python train.py --arch="ecapa_tdnn" --n_mels=64 --input="log_mel" --widths=[320] --loss="cross_entropy" --grad_clip=0.5 --batch_size=128 --decay_fraction=0.3
Rows from block 5 of a small sound classifier, named by matrix and row number. Each number is 128 + 32 x the weight over its row's rms, rounded and kept within 0 to 255. All counts start at 0. Numbers have three digits each.
After each channel's rows are labels from the 100 clips, of 14976, where the channel reaches its highest value: "strongest on" is what is common among them. Only what is clearly more common there than usual is listed. The data: read English sentences (LibriTTS-R). In brackets: how many of the 100, against the usual share in percent.
# c30: last pointwise conv (model.blocks.5.c3.0.weight, 320x320x1), inputs 0-79

c30.121:116189112182202131127152114135115113174109108131137126117088142120122233157118113132127140125122194119229109203134063113120146127126123211135115115078115221125207255234230083127128136135227084108112116124113120127070123191164124203112075127
strongest on: voice: male (100 vs 48.1)

c30.27:157094163111111155148160172139115143110130142131127126123145122145146099096137121134143126136147110134087154070156169138127117147143133110130139141167116100129111141117125162127122118141113164139127143139136120136168133099125114113142172111
strongest on: voice: male (100 vs 48.1)

c30.261:198107171118127155221065099154168153118146160169126186172049120066165121106150146112119151181181122173128217121195082182164116190157164134084203132071217134125108148130144059167152136108115066208156166094186160185112179116124181126199090147
strongest on: voice: female (100 vs 51.9)

c30.211:219109145114119168209129096123152154111107162214093179180059118082168119112148132109111147182177109166140224133206123191150095174141150124110222114097226115125131156155132093153152116105118113235128157110199181182137189132108163127190086130
strongest on: voice: female (100 vs 51.9)

c30.185:153034191040054126129119107118121127058086151104129117117128091126110048032122120112117156125127036116100128061130157132136095127134122074124123070166135071117048124098098155118128099108063121134126116128116115150178124056104118090134152137
strongest on: voice: female (100 vs 51.9)

c30.103:227124137121119134249085099128170157115129136182117161158063125079168124107146123116125115168165127173140255111220093162159111164165153120090213114069243128114124145163134086170136124128114088226141147117173177181114180112104154135207057117
strongest on: voice: female (100 vs 51.9)

c30.15:172113122113120158206114110156153171115134146176134177179106115115193123100121160129119126183165116168121203133199129186175109195136176098149202119123203106137123148142108124185159135137113104189172167123191169152123180110104160126191113134
strongest on: voice: female (100 vs 51.9)

c30.160:145136169132148115154091105110125125161205182128139102124108205117116160138196119219192124124115145113160129147144120109111216127132128172112152139132127166196135167137180133131115212221160131158118115130119125140130109146197129162145129140
strongest on: voice: male (100 vs 48.1)

c30.269:231096148104102137248102119131144177112132148196094169159074119097182118087147110113146108153149107150139255106213123164150118194148155116110235129089255122136119144142121100164139116121120106254130145099183177178131162122117144115244096118
strongest on: voice: female (100 vs 51.9)

c30.312:217092171102102175250142119131162140056115121164102181163114098122195079086148119108094145150174099151107237078237096139165092177128153084141225109126242103096100091077101122172132092100090126227122141073198177198125175078082146082201106120
strongest on: voice: male (100 vs 48.1)

c30.171:154112105108118155187077086188194180107109112175101177169052118058187106092109175121116146209160104140117230111155081181183115175104170107115196112060187132130115127145139088172163089121098073176175179096195182130080186125107183104148076186
strongest on: voice: female (100 vs 51.9)

c30.305:184108145110118159177135059147173160123129173167122156158078120114161106111155156114142135159163118172131220112182118166162122160143166123135192113068217106103117160162130093164165118116113082191170183145170155201113175104112158127169098165
strongest on: voice: female (100 vs 51.9)

c30.199:138084151087093131139126173124130135082124137113156135151142107140142102100112119118131122141125090145112153090136186138120114138126126099127173144153150105134059136098116153126143093122106166136115145133133146161165141099088133122132149088
strongest on: voice: male (100 vs 48.1)

c30.182:221120140126124150228109103132177180119149144198116188189078127092170123104157127112148152164187131181142227119218116180170118188178157128114221111099228095132144155140126110188161136119114084234137171113200176211114175119103159126210069148
strongest on: voice: female (100 vs 51.9)

c30.35:097151115189161130126114108122110113174106106128120108125098132097105205147086106114092093106117182133204133173098141104123102121120108179099125109112126192110191255249226129119120120118207129104116101140134108099101130199145117185082112106
strongest on: voice: male (100 vs 48.1)

c30.316:115159127160165132099151122121106126157101073128132127105119121114127200141084125108101125107135190115187134170123109122124098117113116165144109120139114173091205180175180116113117123107174131099118127136130112111084128178127118168091095114
strongest on: voice: male (100 vs 48.1)

c30.256:128164125174175106124113123111094124164117104110147111117117154116116173144117100117113110105100167125181135170098149098107130118145101163129101142121117182108180229183200125116101152141167157124089112127127115122116123160134097176103127103
strongest on: voice: male (100 vs 48.1)

c30.45:125190087208201129137137099101146125173139101145121124117082145100114255171113108138143121120105210120226137209115097124123129121116111208097119117092140220139241246237230091125126149130244073112117123118129142128095123197158115217086072105
strongest on: voice: male (100 vs 48.1)

c30.79:114164111156162119101132117124113106155089070120148124113099101109132193147085143094063148113139178128166116164106132127124099117123118146126113100117109168084182175191156141113123122107163118112119116133114112098112126183101120155057113111
strongest on: voice: male (100 vs 48.1)

c30.8:142168101188224132168142100115124119177128115137116122120089156105121255171138118137132110130118202129255135225128116128112136135135119197121148124095142255128218255238255100113120167128255110109110108121114112127094133179150128220103095123
strongest on: voice: male (100 vs 48.1)

c30.53:221120139126121150225110099161149185118124139193074172188078122074172107125125126146143111187152125147135242114231113179167135195127175103102231136081232088120117149142131097174155124128116138239149165078199175184127200128139157107197101140
strongest on: voice: female (100 vs 51.9)

c30.33:107156108168157117128136118089115104156115110125140099139106140119115180156112101118116119129115174133152133150113152113107120123136118155127128105111105192119181186185165135119128153111166149103095102112113127122118113141126113164111114071
strongest on: voice: male (100 vs 48.1)

c30.202:096164096161166118134134125134117112157097070115134119121097124105097206146072115098107139109120170111188109183117111139115109126117111165132108111120103201082206225223192097118113130097186108093116104128110151097084113174112137174101123096
strongest on: voice: male (100 vs 48.1)

c30.153:192100127094131126230097104142180154115121131181127198173076122098201118099124141127127096186136113190130239103185136196190120199112198112103240129073234140108116167139146107210171131106124088216170187120203189158151194109119164134183094128
strongest on: voice: female (100 vs 51.9)

c30.196:181120134119142151168065098154169159123111104178127167144070111060149148123104132113124158174186124134127201130194070158167108176160149116080180094044177131120138127136119049158154112110122057175164156086169158174096150119114157127185040134
strongest on: voice: female (100 vs 51.9)

c30.179:107145115142152122133120086151101122146097062122167117115110122114140185141085114114101132099116180133188106165105122123114097115137131162122132067133119173093181244204211095124113117104186106123116125146115128134085116161127135165100110130
strongest on: voice: male (100 vs 48.1)

c30.129:211107132115111119244099126142161174126134156197127187172087134079186097101136128126130118197143118171138240116228114174169124183159181105098246110096222124157117119137119094196157113125110124226149154086199172199146168119113170103229114125
strongest on: voice: female (100 vs 51.9)

c30.6:202126139119120175201124143163200214113124137215097220202084119111216112097128188110100166221199135159120213098178139209214098200118208120117195105117221102131109162167136111209182121108114136204192209070214204167142204107123189123186114140
strongest on: voice: female (100 vs 51.9)

c30.254:102164100171171121110145120109105131149088089112133110116106124130109205157092115119101132110126189111175130157115113114118115109131127164159110093114112183101213190211185123113098120100195106097107123124111115093095116178122131166083117132
strongest on: voice: male (100 vs 48.1)

c30.95:168107139109119162206108113193175180125121165185115207195090126109197112086117171121131148201179112187123207104165118213199118193149195121152219106094209118138122147147112104186179136126124081190174176105197202171094226124122192116173102179
strongest on: voice: female (100 vs 51.9)

c30.163:184105127104108152185102102167203191117104147192118209194087130112205121109114165111110141208164110153142210101151116204191106214115189111130198134110203120111117151151130117194190101116120109175170189136197193164122206126121183095179106158
strongest on: voice: female (100 vs 51.9)

c30.198:148193108163174141150097139143127128183049086134112120132078087119129208165084130047059135136142181135197130168138138127118080132148109182117113117129131196051196217231233122109115123085196134122132123104137153139121114174126141191112128127
strongest on: voice: male (100 vs 48.1)

c30.75:113149096165209102136119130126120125170102109117119108118101131112109231165119099121111097116116185116237121211115113117106131112125116203115124111119117227113196237224236098101117139118226110110127112102112104115106124174152113217111105090
strongest on: voice: male (100 vs 48.1)

c30.216:164130098112124150196131107165164199121129150177118202182060105096198108116119153140124129179153119168118210134186107193197114198124173124123211116090195115135119140161133088178177133134111108176160164100203193147106188115122185127146094141
strongest on: voice: female (100 vs 51.9)

c30.137:132136121162149105109152148115104094151173146123134097108146203144113152153166081179185122110104146122158107164109158091088186119115092157152084173154086166161154154137172161108092175190141156094103100147116087107143095165184090172120161124
strongest on: voice: male (100 vs 48.1)

c30.57:121190103188170112104116128118104100175169146098144111113092171109109160192157098156159121116109177122168126194088142112107165110121116201145116186127112190132159172177195145100110186157177151078107096149109092094125098153186121185108122069
strongest on: voice: male (100 vs 48.1)

c30.231:098122098139155103132145143117128112107114101137145110120074143136102146107075103110140113108118173140153130156107123112123108118127094149107151091090121143145168188170177119107113118099168108112117124130136134105117117139141117146092124105
strongest on: voice: male (100 vs 48.1)

c30.293:138163131169175142122117098107134126162214169129122124128112230142133154149181117222194120112123157122161128158101146106109218103130113192120145183131131153176151159141171135116122239215154117136111110145092122136143138163228111181128136120
strongest on: voice: male (100 vs 48.1)

c30.22:227125146136117127255093158135145152127126117160063170154037131050157114140135121122120092156149135128131255112213118142139120164131142126122254164071238123122131130144132083176177136129122146200120162072161145183133178126139165126209058103
strongest on: voice: female (100 vs 51.9)

c30.174:109131132129115132152143124124143150108106071128118145115132087135144125133085129081073131129132146118129153121110099122130090141115137118142122102157156113083144117126114155135119085092133165126145136104143151128140126132091141130110127102
strongest on: voice: male (99 vs 48.1)

c30.107:158122113115110172180104083164176196109116128188096188198077097084204126103136160116128149194191121177103198120146102175200103225132184110128201101102198098128109151148126107184172127116113072181187187103205204164095197127117181115181099170
strongest on: voice: female (100 vs 51.9)

c30.71:104163119178175114119127129104112105137086060106138112116107131139114201152066120103074121119123199116195120161114119106115107119110107162129110087118119187086207202211170131111123109108176114105107103129111107094093112181126113173094114115
strongest on: voice: male (100 vs 48.1)

c30.60:232110131107119127224105086128138151115136158157094171152033125087151122097132119144142133161154116170118255126226109174138127162129145120095255102069223130131121145154137091164143121145126084239125147097171172210092165128120145125224070152
strongest on: voice: female (100 vs 51.9)

c30.73:194120117117118168206102120166184207111139141203114191186098100088207110088144152125133124194186094176137195109180122189179114208155184126104214117100216116128125163144139094215183095114121110196167175102225223177119201110128188120175087137
strongest on: voice: female (100 vs 51.9)

c30.225:129112144115078124128118165140125136078012078123118137125102066116127105107054129030028117128134111141101128103113136117141047122119141091101126104137130100029110081101099132130135051034098150124144125105128130118136141113052138082111134140
strongest on: voice: male (100 vs 48.1)