config.yaml
model: "sound classifier"
dataset: "read English sentences (LibriTTS-R)"
train_examples: 15625
gain_aug_db: 10
n_mels: 64
hop_length: 160
input: "log_mel"
spec_augment: false
win_length: 400
targets: ["voice"]
num_classes: 2
arch: "ecapa_tdnn"
norm: "batchnorm"
hidden_act: "relu"
depths: [18]
kernel_size: 3
stem: "single"
widths: [320]
loss: "cross_entropy"
head_dropout: 0.1
init: "trunc_normal_002"
optimizer: "adamw"
learning_rate: 0.0015
beta1: 0.9
beta2: 0.98
eps: 1e-10
max_grad_norm: 0.5
max_steps: 3500
batch_size: 128
epochs: 28.7
lr_schedule: "wsd"
decay_fraction: 0.3
final_lr_fraction: 0.05
warmup_steps: 700
weight_decay: 0.0
Rows from block 5 of a small sound classifier, named by matrix and row number. Each number is 500 + 25 x the weight over its row's rms, rounded and kept within 0 to 999. All counts start at 0. Numbers have three digits each.
Before each channel's rows are labels from the 100 clips, of 14976, where the channel reaches its highest value: "top examples" is what is common among them. Only what is clearly more common there than usual is listed. The data: read English sentences (LibriTTS-R).
# c30: last pointwise conv (model.blocks.5.c3.0.weight, 320x320x1), inputs 160-239

top examples: voice: female
c30.37:490507465503481473488475492502483498472475482507469507516507525494498474496494511501515520500481480501476495476499470491509498505490493518501491509512479496487469507459472511515478516476490505500458536469497492510463494498486471516488465511

top examples: voice: male
c30.317:519524492518486500521487502512506523496493526540491528508515520516494495504489522521496542526544485508494474517502480507474529504487520503522499532503465528518487518484498517508496516481492494493481534478477503513477545504481488518507472504

top examples: voice: female
c30.153:496498468505456452490481458498481503451469477504496508517512520481511467504500517504495507496484468492446483504482484479532509476456509529528482497527502508484492521480478508515478512470484503525493549440472492509467496514474483500485495512

top examples: voice: female
c30.158:466502501501510518493504536481493463507532451481498484506469470472496509479511485434515515484448515512513523496525497467509482467509467519507504493488491477494502473493503472488500488494541510507486499496526527462499478507515511489535497465

top examples: voice: male
c30.267:502533526504508510515510507542508560508490499533520565520513501491516492523488562553499507569495505504509494512485513477507546489508568491485508551533530556502507590515513586539522540522499536524526517493510474508510518496500518594494515580

top examples: voice: female
c30.15:491496455537502495464479496493507507529478479510495499488518516478489520498537520497531539508507483528484504454533478486475505487508501504502534508481470516482469508452495501502488502473508518490457538474501544495480506475491488489517476507

top examples: voice: male
c30.75:530505477503480477519479479505493513484489540517489516482557540553467486488499509522507519524533465498476474519469480519477515538471530504498494509522482516527485516478484498502476497479489480476463512493473497538470509494478462513489467504

top examples: voice: female
c30.258:513510456484478466493472467496490497464500518485493505505516525507498469495491523512485533494494464492470471475479473500517509495463500537496481507531492518484467514482462508501465528460479504535468569464475481509475487495487473509471481492

top examples: voice: female
c30.147:490503470533493475462458500500509509519508485491481487481497520484471503507538495496517549485503455512463494450551471493485500501481502502516531495502459499472463501468476505510466497461505501478460539473482542496478506464507471493492461502

top examples: voice: female
c30.213:492495453536473483457467501488506500503481462498470498491514519484492522500522504518531542486495465519486488451510452471508506472478500528528498512502477500458447510458458521514465515453484513502435544491478497497468494490476477501514488520

top examples: voice: male
c30.298:526489469492455464524480491501472508476489519494491501466531535532488488497487496511478519500512477482481451513468467528469494530469546477504478491524501509547475516465475511481476497474467482473475508482462470525482506481469466501445446510

top examples: voice: female
c30.104:473495504519507533496492504492509469530510481499498478504461467489505501485515489464530528475460500525502522489528522480537487452512472524509512479497513489483502475507500478491496496492497490518511518508513528466505478516503515472522502482

top examples: voice: female
c30.159:481502479519494506472465479504506505506479496489497488480515529497479496487520517528508588514505483505495482490525485485499494497495514522513504489497482501489465512492463506503464499487472490502476552499479504501457505465479481501493483518

top examples: voice: female
c30.306:497503450535481489454463495500508487532458479481456515497514513477479500498526510504522530484500465513470480473515469473493492490473510490528499504509455512465464519468481516496451497472492516475455546453483525494465502484485463500503458505

top examples: voice: female
c30.216:484499470531492481452460510499504504524507469506484511486518520471477520493529509510523556500495478517482478451526444492501500493492508511526545489484486513496456517481480514490491500462524508484451538468498534503471500482486469501494480522

top examples: voice: female
c30.290:504498461538480495465501496495500506500500499510487506511522523484484498511520522501520562495494494506492506474536449508488479492495514526539520477497498501502451508482471505507485525475495504491465562484513528496469491494485489514512475518

top examples: voice: female
c30.169:504499494538483473477454504497506490493489483493478507479524519506496487503516502511525542494500456494472500463521496497520482515469500534503491502487494489501492509460458498504456503477464512507466553457483503509480488465460495486487477512

top examples: voice: female
c30.32:495483488543504495461480495510511478521484455509493494512499515474496503490547509496512549515482476516466504474519485490507501504488504510515529483515472512479484499472511506477477486467502488495488527460510533512472507490500467498522458492

top examples: voice: female
c30.107:495491465543497498457449497496496496534471490498477501476516519477470521511532499509520548504501481506486490465547484497495492477486504489521522505485479510488475505453470506502477506466476509488456524481503535499469494466475462497498483500

top examples: voice: male
c30.247:523494484514496518511508495512515528515499527528499532520527537523504507508498513524531522513526491529510497532503489543486517523491520521535510513500468519525495529491500502516493506492508496513490520518511507525471521501495493524506471524

top examples: voice: male
c30.188:498535501494483489504505475518487533465512487521511536496523529508495458534458533517497533520504489490500504493485486503488514489481526510507479513490521533505465530510477535531477547486475508490483553476488472519503516515495492523486476531

top examples: voice: male
c30.202:526497476494464478526468476501504507488481508498482497485534537548473492498494509512492521487531468508470470503459467524475511550464533497503478504530486522539464496482473499481470492474482482460476521490467481540464504486469461503452469514

top examples: voice: female
c30.36:485477493508504511488492507465495457495528472482488466503478481490493513485521478467511502452464507507499512489536505494492457481500485486491523483478482472490485468496508480478502481490512481501487511495513526481498459504521513467514495483

top examples: voice: female
c30.161:506506457500467465470458487495504513477501504502484500499505532507479480513482518512512528498499489483499498477486468503508503502491517525508486509508490510498462506490458510510465524469481493505461567490486488507474501502479474507500477514

top examples: voice: female
c30.301:480512472538472474451468514486496491500486474500459492493511497480480505504528503503519530479490454513479501478522472469506495484467513524522525493491462502500463486454467498488458498460481520501456542480485523498466495487473460490517472500

top examples: voice: female
c30.272:492503472499471485499475479499500497478483509496498511501527532488505479520490517511508533495500493515473477492484483496511488503481506536476494498519500508487476508489476497507488527476478490513468556474502487506468497506487464515497476519

top examples: voice: male
c30.218:545507483502483501493482470511485506470486547524490524489550544544480500510470496517493524519527478497478488520496479533488527554466538501529480518499473516533485517475492511514493497495499495476474520477489476534478520498489467510489479520

top examples: voice: male
c30.19:539471480504508499482506502501501451500503526413505449507557557537481510456498460526508498449530522494511483509487481525504473542517539510521513430488521442528493480506491476452518476502517482489506506500499496525500477489525498451487511467

top examples: voice: female
c30.103:467511476524464455493459478502507516500468467497483503522515515481506480504506522517506543491493470512463473495505462482503495490454504535525492509524484498471464500458474503503462516461473514510468555461475486507478512514458469485496479502

top examples: voice: female
c30.28:487502477525496493478457494498509493528477477498487506488522521494495514498537500502525531497496460516495486476531468488502482479494498529513498510501474492467464509465489498500470518473479509508450538502495526491475489482469464498513482499

top examples: voice: female
c30.289:490494462504486475457472480495500503497484466507464505523515511482515481504504507513515533503488483482466491474497469486520504476479497527518494504500480513474463514468468510506483524469485505523478545468489493487458509508494469502500491513

top examples: voice: male
c30.271:520516482508495496513504523507493516511500531537507519522548548528486513507507518518487523524531493505511486518492492529493514530490520508534501506503489515503482504498485516521491507487499498498489526507508490521474518500493486523514502512

top examples: voice: male
c30.2:543496472497482487513482482507502521481501543528484510514550557548491484506491506550505499533535488510478481495491481538508533535490552515509487511515486512525472520482474507511484511474481494509479496505491477539467548493483486510496480518

top examples: voice: male
c30.124:510508473504503494513497509501511517502491524510488509521529533535499516497517503518506505518529503512498515535497488526518510530499523509522498499533499505524492501487500523514503496490508495490482506515495486552497512498502481493493503495

top examples: voice: female
c30.20:502512473541495504501475480489496492511465504499470491474507508497484531507535507501516566493473481511483487465536486496497500492490510512538513501493469510479477501482473496499465501482474507494458526491494514493467485470502465498496482515

top examples: voice: female
c30.185:459479505489507517481501517479524460514523471484502474512459473483506506469503479439532501486445514522490534513532503478497488471495457507512512498492493471509491459498498466480492483501523495505496496516510528468508482496509511482529495475

top examples: voice: female
c30.26:518491446497436447503459488502510497470497509484464487514529543515475480485483485525502513498526453511462486477472439514496503536464526516484472483517467486502457511437464484501470474455459469493447525444492469519443500511477448489488442490

top examples: voice: female
c30.94:494521459487476473468472479502483493474504482495494508522512526507503470507479521519493540501496494481490494480483464494542497485476490532504495504494499500490465512481480521519494531469489492512468568463492464519472481510490491506482493519

top examples: voice: male
c30.149:536502469492472478532482487504483517483484532509473511485531541557465477489491510519479516506517460486473481512466459535483521545471529503513481507511480503535485520483484503494476484470479480474481518476487483545470507496475459498475456508

top examples: voice: female
c30.87:502489462532490517462476495501500500538477476487484509480516522479481507494528504501544546494499467497477489454531467499498494496494504489527520504505487510490466504467479498504479493475488512493459546487485524496492489484507470492529466486

top examples: voice: female
c30.106:504476491523500504468479503483494477535514493465488466501511496495481528492538480478516531462481479516506494474543487512499464493500483512515531449503484481504493487483505480480487471481527481497485533482501533496473465486508494463513485489

top examples: voice: female
c30.265:492494482520506482481485481504488502538454473495490506486506509465470498503528526496504545504490474491499479472504488467490496506510498506519498503506477520458484495471470510488482519490475492498481539503479502488484491473496476507484492494

top examples: voice: female
c30.133:503505467495486459496454464500491519474496491516481509528519509506508462504489511500490533484481473470481494506481450505533503494477502526504494496510504519468459511482460497517490536461479519523464562479491488497458498501498475501495476513

top examples: voice: female
c30.49:516483452538486481461455494493500502505471483508470502493500532485469517493539520505528542492493490513482491474526477482480491501470501504540507493484465524476464507473476493504475512462486503491459532479503522476465490470468484501507473513

top examples: voice: female
c30.207:496516485539500492488468482503503501513458489502460487502508501510488494506528499494527536489491437513482479478529475488505498494466515519533498491519479510473478514476471505514465502483467503496468521464473511516486494491473475496504476483

top examples: voice: male
c30.9:524504485507503512496486507502509513504500520514510522508535539531470489511508510523519519518530492515489488523497466523476509529495520508521510493519490513511483505489497521500496507487509487482467514512494498541474500505492482510504496500

top examples: voice: female
c30.78:470478486492515508498489510485509466515529484487489466505465479486505503475506466450515497471455509518506521496530489476499492481498460499507509491506499477493495468501512473488498490496518496510504490501515534481510478508506507478522511468

top examples: voice: female
c30.229:476490495503508498466494508474511477526495481480496486498478477473510524462529488459516511472467501517501502490534491461496476484513465502510517490472480480494501476496507469486500483499516496507494521499520524471503463509510492464506505477

top examples: voice: male
c30.203:535457512495501500499514505486506465507478518448517446511561529512487528435504455519506495459522521510502499515478508521503475530504517480491496424527500425522508448494522451437526474492519451499507493500503482531497486517525508449507498461

top examples: voice: male
c30.59:536499483505468462516476465511506514480490530499487514510546539559475486498480509523501517519521482480479472506484482532485497554467540516517487520517492505521478526490492518502473491483495484485463524472497480524476509485489469522486492517

top examples: voice: female
c30.308:493513473527478480486468483509503498508450469520470504498513519469478502519516513510521511493482444504455493469518478481516510484454506520523515498522478500452482502470485485498456510474483512509469528476479519491468497496477467505500455500

top examples: voice: male
c30.83:499501487512492494520501493513488528503496502524497526503510487506485518514497521555491518527512516498500497511504493500486514493492535494518490494483504527478484527504500519527497497491494504493492526509494482475495514508497504508498503523

top examples: voice: female
c30.295:508519482516502498477468480520503515522470493489479509500516518516515514516513509515521536496518469527509490461505473502510507504516510492515488491510482532464466509475466499523467506487470502501484545486474531492482502521458466498468483510

top examples: voice: male
c30.72:535517465499468458502449474524489508461479525521467498496523536524492468517486506517497530507514451485461472470492459532518513530467516512486489510512473512508473504464473510514457512460464508502457534460477487526456502499467460515476473515

top examples: voice: female
c30.101:499513464520509494474481494508487508513476499509490501490518517490502494501517512504521528496488467528495501465504481496520512481490509515519484507506500501477470515477480497513484520477467496505476554497480502487472493477473483497481465517

top examples: voice: male
c30.206:561489508498500503503506497512489511519476562489516490524578586558520508481493489547487485518561495506500492501457495548509505571502564504509475484564510480544493502512532508497524476501510463502496510498500477579480517498537490507490486494

top examples: voice: female
c30.139:463481521501530515491509512465513464536516489477511467504475473469504513480511478461517501462456496517509526506517503479510475473507466500498511472491501475481503479517509473483499489510521484513507513507519530474523476515514524471535513475

top examples: voice: female
c30.53:515500467497502503470479494506508493502486504495492500505515534508513495515492501507524547493491483499517493459503475515514498490523498508499451501498494529490481511482487508512505509495472495500465565492488481522486489514479483495493488517

top examples: voice: female
c30.180:509493478557506503501474497525491492514476491507475507470508526495474510516554522513527546494490477517511495480538477498473507472511520494531528504489477516469483506475472511508480509482488475477494543490499541485472509473484468509497493516

top examples: voice: female
c30.99:484446478514510512478507508476522467529511490451486463492491483494480517482537467487517518474470481513500513505543461495487447492506486506505537457485469476490468468483508455471502478473517462483486508497511546488478464510508485460511472486

top examples: voice: male
c30.318:540512472510485486509488505514513508492493520512501507514545536542467505508502511529504513522518467493472488514481469524477526531473541516513483512508490505512474509481481520491493496483495483486478538462483485541475506490490474500511472506

top examples: voice: female
c30.182:497499461501476478473461478490521507501496494504485502484508533489478481511494514511525560483495477518472510490498466495491504496479490518499480506496481508494469523468471499509490523467463498495458556473485508508467488493485466497516457515

top examples: voice: female
c30.129:488504469522488477464463487494514494507468480494487498501508538496502488503508507501524541499489481511488499464514473476499497489471504527511497502501496523469468501480476512498467520493457499498469566470492497509478503507467485503511476507

top examples: voice: female
c30.60:490514481515499486475474464504506499502462488490478503515510519486489481507488511518528524506502462507477487464504489484519501498486497533507475498528484501470462499483473510516475526489474518488476546489466487506481496502488468502483454508

top examples: voice: female
c30.154:504510503492500519465489468485481494494471496497509507497501529497498494501480524511503551474471495490520479497495499491522478483531488511517496487544518521490498513508497510509514519514469525526496543532464478504496472497493491485473513505

top examples: voice: female
c30.249:485500478556497509449481490496493489521489482508485507489513514490475509488536501497529540499478484512490488460536459480510509492503492503535526486483471495466458500473484493508478489471490507495474526495487531497468500488484480505503479507

top examples: voice: female
c30.309:496520480509469473483471469498496488495486461499483513520511512491498465486486520509504540481503464493469485482506480473526492489478509519517481505523480509464487518474464502511486522488456501494478542478472494512482507502480480484489482502

top examples: voice: female
c30.209:500500459545495487455488490500513501536473494502488509483516529487478518500556510490530553498500490535502489452547473483496504492515484517540499490483481520480458507485480512506472517474495508502462532481489537496492503489484489486528498507

top examples: voice: female
c30.6:513509480510521515493494461497480499512480494492486511489523537521480492516516521505507549495495472484509483479504489521500500510500492499533483492526493510491472513487473506507495506472473498502497561505480502525479489475492485506485496507

top examples: voice: female
c30.219:487494473530489490465473492502501494517472499499461506495531514481484507499513496494517540490482473507488484464506473496507496486496518525528485502515490523478470493474469509490474526474468505501483535496491507495481495491470495507496479512

top examples: voice: female
c30.257:475482487508513504481489510464513457511534481480486464513483476489492484473506469462514503453463497499504516488551500472499481479495465500517503474473494472495491484493508480478503490492509473499491519507510532466504467502513497458517500472

top examples: voice: male
c30.186:483530528519510518510523488537520556504473488532497557518497501472524508540496558539516468562489506502527510477500518484524554481513557503482511542517529553468518555516533568549510535519507537522533506496496505480540530507502526549508508566

top examples: voice: female
c30.142:495486469518505493475474494493492486504477500489490494513519519500503505497518504519527525477481490516479502466509458497532491507495520543525499491529485512478463523466480516497492525478499523503460563487478495529474479496488469496497490528

top examples: voice: female
c30.171:498502471546479496477471501493505492520483471507490507473512525481483493514533498509521555495487477504473506468515468482510496473486505503536528510507470520486457502461482502490466500480494491495460544498497536509463486466486465506501467499

top examples: voice: female
c30.314:486502469524466474465465478506508503502460458514488506495524516465506490511521520509517542510495471500456491471513467482519508478471514520523489510534471494464469490455474513498476518473475497512470542465495504506473498499477469486491461513

top examples: voice: female
c30.211:503512480519474491483469493489485481511469479498479505490508524485504488498520504511515543487492461517469507470530467492511495486490500515516482511508474511471475514448470503488454506459474499497485537467489511498464485494467466501493457509

top examples: voice: male
c30.187:499499485511497501508476493519504516492483521513495517502496495497493514515507518509500525515515468511483492529487482503494517485474509510542493532499498519498483527484499522511467501497489491491485523494480500501479524474485476510512473516

top examples: voice: male; the word "was"
c30.208:518516459516490489529489506504508514499494527513513526499554560545464504512491519542502515508559480514483483514501462539464520548503556517513498512531475520554464519480498521495491476459513498487466516493491492538467524500494472525483474527

top examples: voice: female
c30.319:505491471508493497488472491497498493518506480479493500482522517497491526510547485496501561514484487503493494472534467501496504498487515497529546519491490510486467508487474509501483506472506502491469552480499535511469482484501485507481474509

top examples: voice: male
c30.41:534486486518484497551481500505482510505516538487507514481549547536461504498519485532495513501544480506459470498465456528468491549475566507520486486531484526557453525472492503483493472475505463460468501484465475536482503504494476498471498502

top examples: voice: female
c30.244:483470489521508494502496501480511456510488504474487464500484487492506489465532473469521522456486494531507505491530497485503470505493480506516510470494498466500478476503491471474491482489496487504498537508502530499501458496488498469506506481

top examples: voice: female
c30.91:494515488499478483481484491502499517490496482507489513514512528504498482514489512530498525504487478486490488479488471507519479503489519512501480509518495521486471523480476511515490512481458474506477552491479473512481485512478465509483482510

top examples: voice: female
c30.163:486491460532503492481476490474505485521486479484489494485513515480472518507544494509528557510488478502484486475546463491492501489492505511537509506497469527476464497474482495489475510467492514496457545477481508490471503471499462496499473507

top examples: voice: male
c30.210:548544493484488499525476492537495539488496540530494543519520526539489505557478552531482514545537499495484502518497495542507550540496550516538510546530486543526489534502487544553482547487489542500475525496499500525477551489493493533507517527

top examples: voice: female
c30.113:488463485525519507476481531482505460534515490472510480503481485496500533476530483467529524465478497526507504494564480495519480495510465502515526481487489479493484484495487469469491487496509469509494516507513553486484475500502510490506506484

top examples: voice: female
c30.283:488499463510470467503469489498514504501504498490485504518514517493545489517500514505517539504482447500475481462481480489551495485492507539491480512510491509482477512472488490507474505469484503536466540475489499505455499533474472496498487506

top examples: voice: female
c30.223:488501477522494499472479491484478497523511488519485503475498511490489520531541508511518537502494475506501479486530471482516488481507494475524525510497477534476474491482486514509497519476493501491454533496484517497483500477504471508475463501

top examples: voice: male
c30.16:521566515495530532467534516534552516490506514518521506520492484516510502545490509520504485513517506515515528520505506511503523502538474507461484525542528506526518536532517530547513564518491532528544459532518511510529522530511534520530501538

top examples: voice: female
c30.304:480491510504526518497502524466508458539502494478510468515468475487506520472506473460515507464458512513516523508533506491494472484520470505503505482502496473498480466505507471476511478505516486507504505507510519479497470506516508479521514465

top examples: voice: female
c30.311:476508455534472501472477489494506508499485476511473501499497529480490478508497498499513542494490473510461497460511458485498486489478492512516507501515474508505449504441479497516458509450481521497458548478501498493462496500502462493492466497

top examples: voice: male
c30.48:501540541505508505510524498541485535506485490501505543500513518500541500536510531555502489536494501502523500485476521500532511513513539509476495508518532529486523571515506557541515539528492532526539510487501493494538499511499518547488530575

top examples: voice: female
c30.282:493506498522485477480473512498515488509486493500467501499497508497516478506513495495524541497500466520470500475542502496516497488469486537493488498516488506481485507479470507504463510492478515507480551481500509502489506499484488501518496500

top examples: voice: female
c30.273:493507444530485490479444498487493488510480497505470501481509518486471486511521502500520558494495499515483503463538462505490505499485502516528516511495472506473464508452467510510467506457487499492443547464483529488473488479481474493498478501

top examples: voice: female
c30.108:509509493513496502497484484504483500506473486490487510491499520498498508503514500507498545486477485491491484460488489499505498482495502506507499486521493509458485511497488504493488500509486501519490546497475492487480496484505486482488490495

top examples: voice: female
c30.260:498500500521488490466457502494502487535449502479452507462525507494477520505537503494508535481483458503477463457542471502497491506459512507526527484504480507511494513478471494510432499499463490494471537461486535506466472463453459508482489502

top examples: voice: male
c30.7:523536507483484512508516512514502518501526524521506518500527547534504493510487544519487499513514489500511485520500497536505516518519518500542493533519511516536498520523505523529490530501485510521497504496485494533515518499498511513492504487

top examples: voice: male
c30.248:504512497495493497508506510517506539502515483532496530493509501510503480535485529514487521543517492483487496511489497504511546496494548510490484544513517542528510537484503547532495519498482505500485508477497470500498525488478503559508497543

top examples: voice: female
c30.313:501505495557488489475460524493485489533475476487464496456503508497477534510573521492516565501504450505476485467535487481498499496472492485494534502477475508489486497461473495506433516478494520477451524461493548491466494447465471501498472511

top examples: voice: female
c30.166:450491486484505505493512499492512488478510471495509483532448474471505481501472503467500516501471513502504520509505508460526485459500453530498478501497508474500497489523490486514499504487489493531501528498513477478508484527501513485517511487

top examples: voice: female
c30.305:494490469538508474468475511510503495532490475489468500501508519465481494503541505491518555486503469502471504469534466464484508478487495516510535505479454524473462504456498509496477510465527502464454532464510514505471492479502449495504451509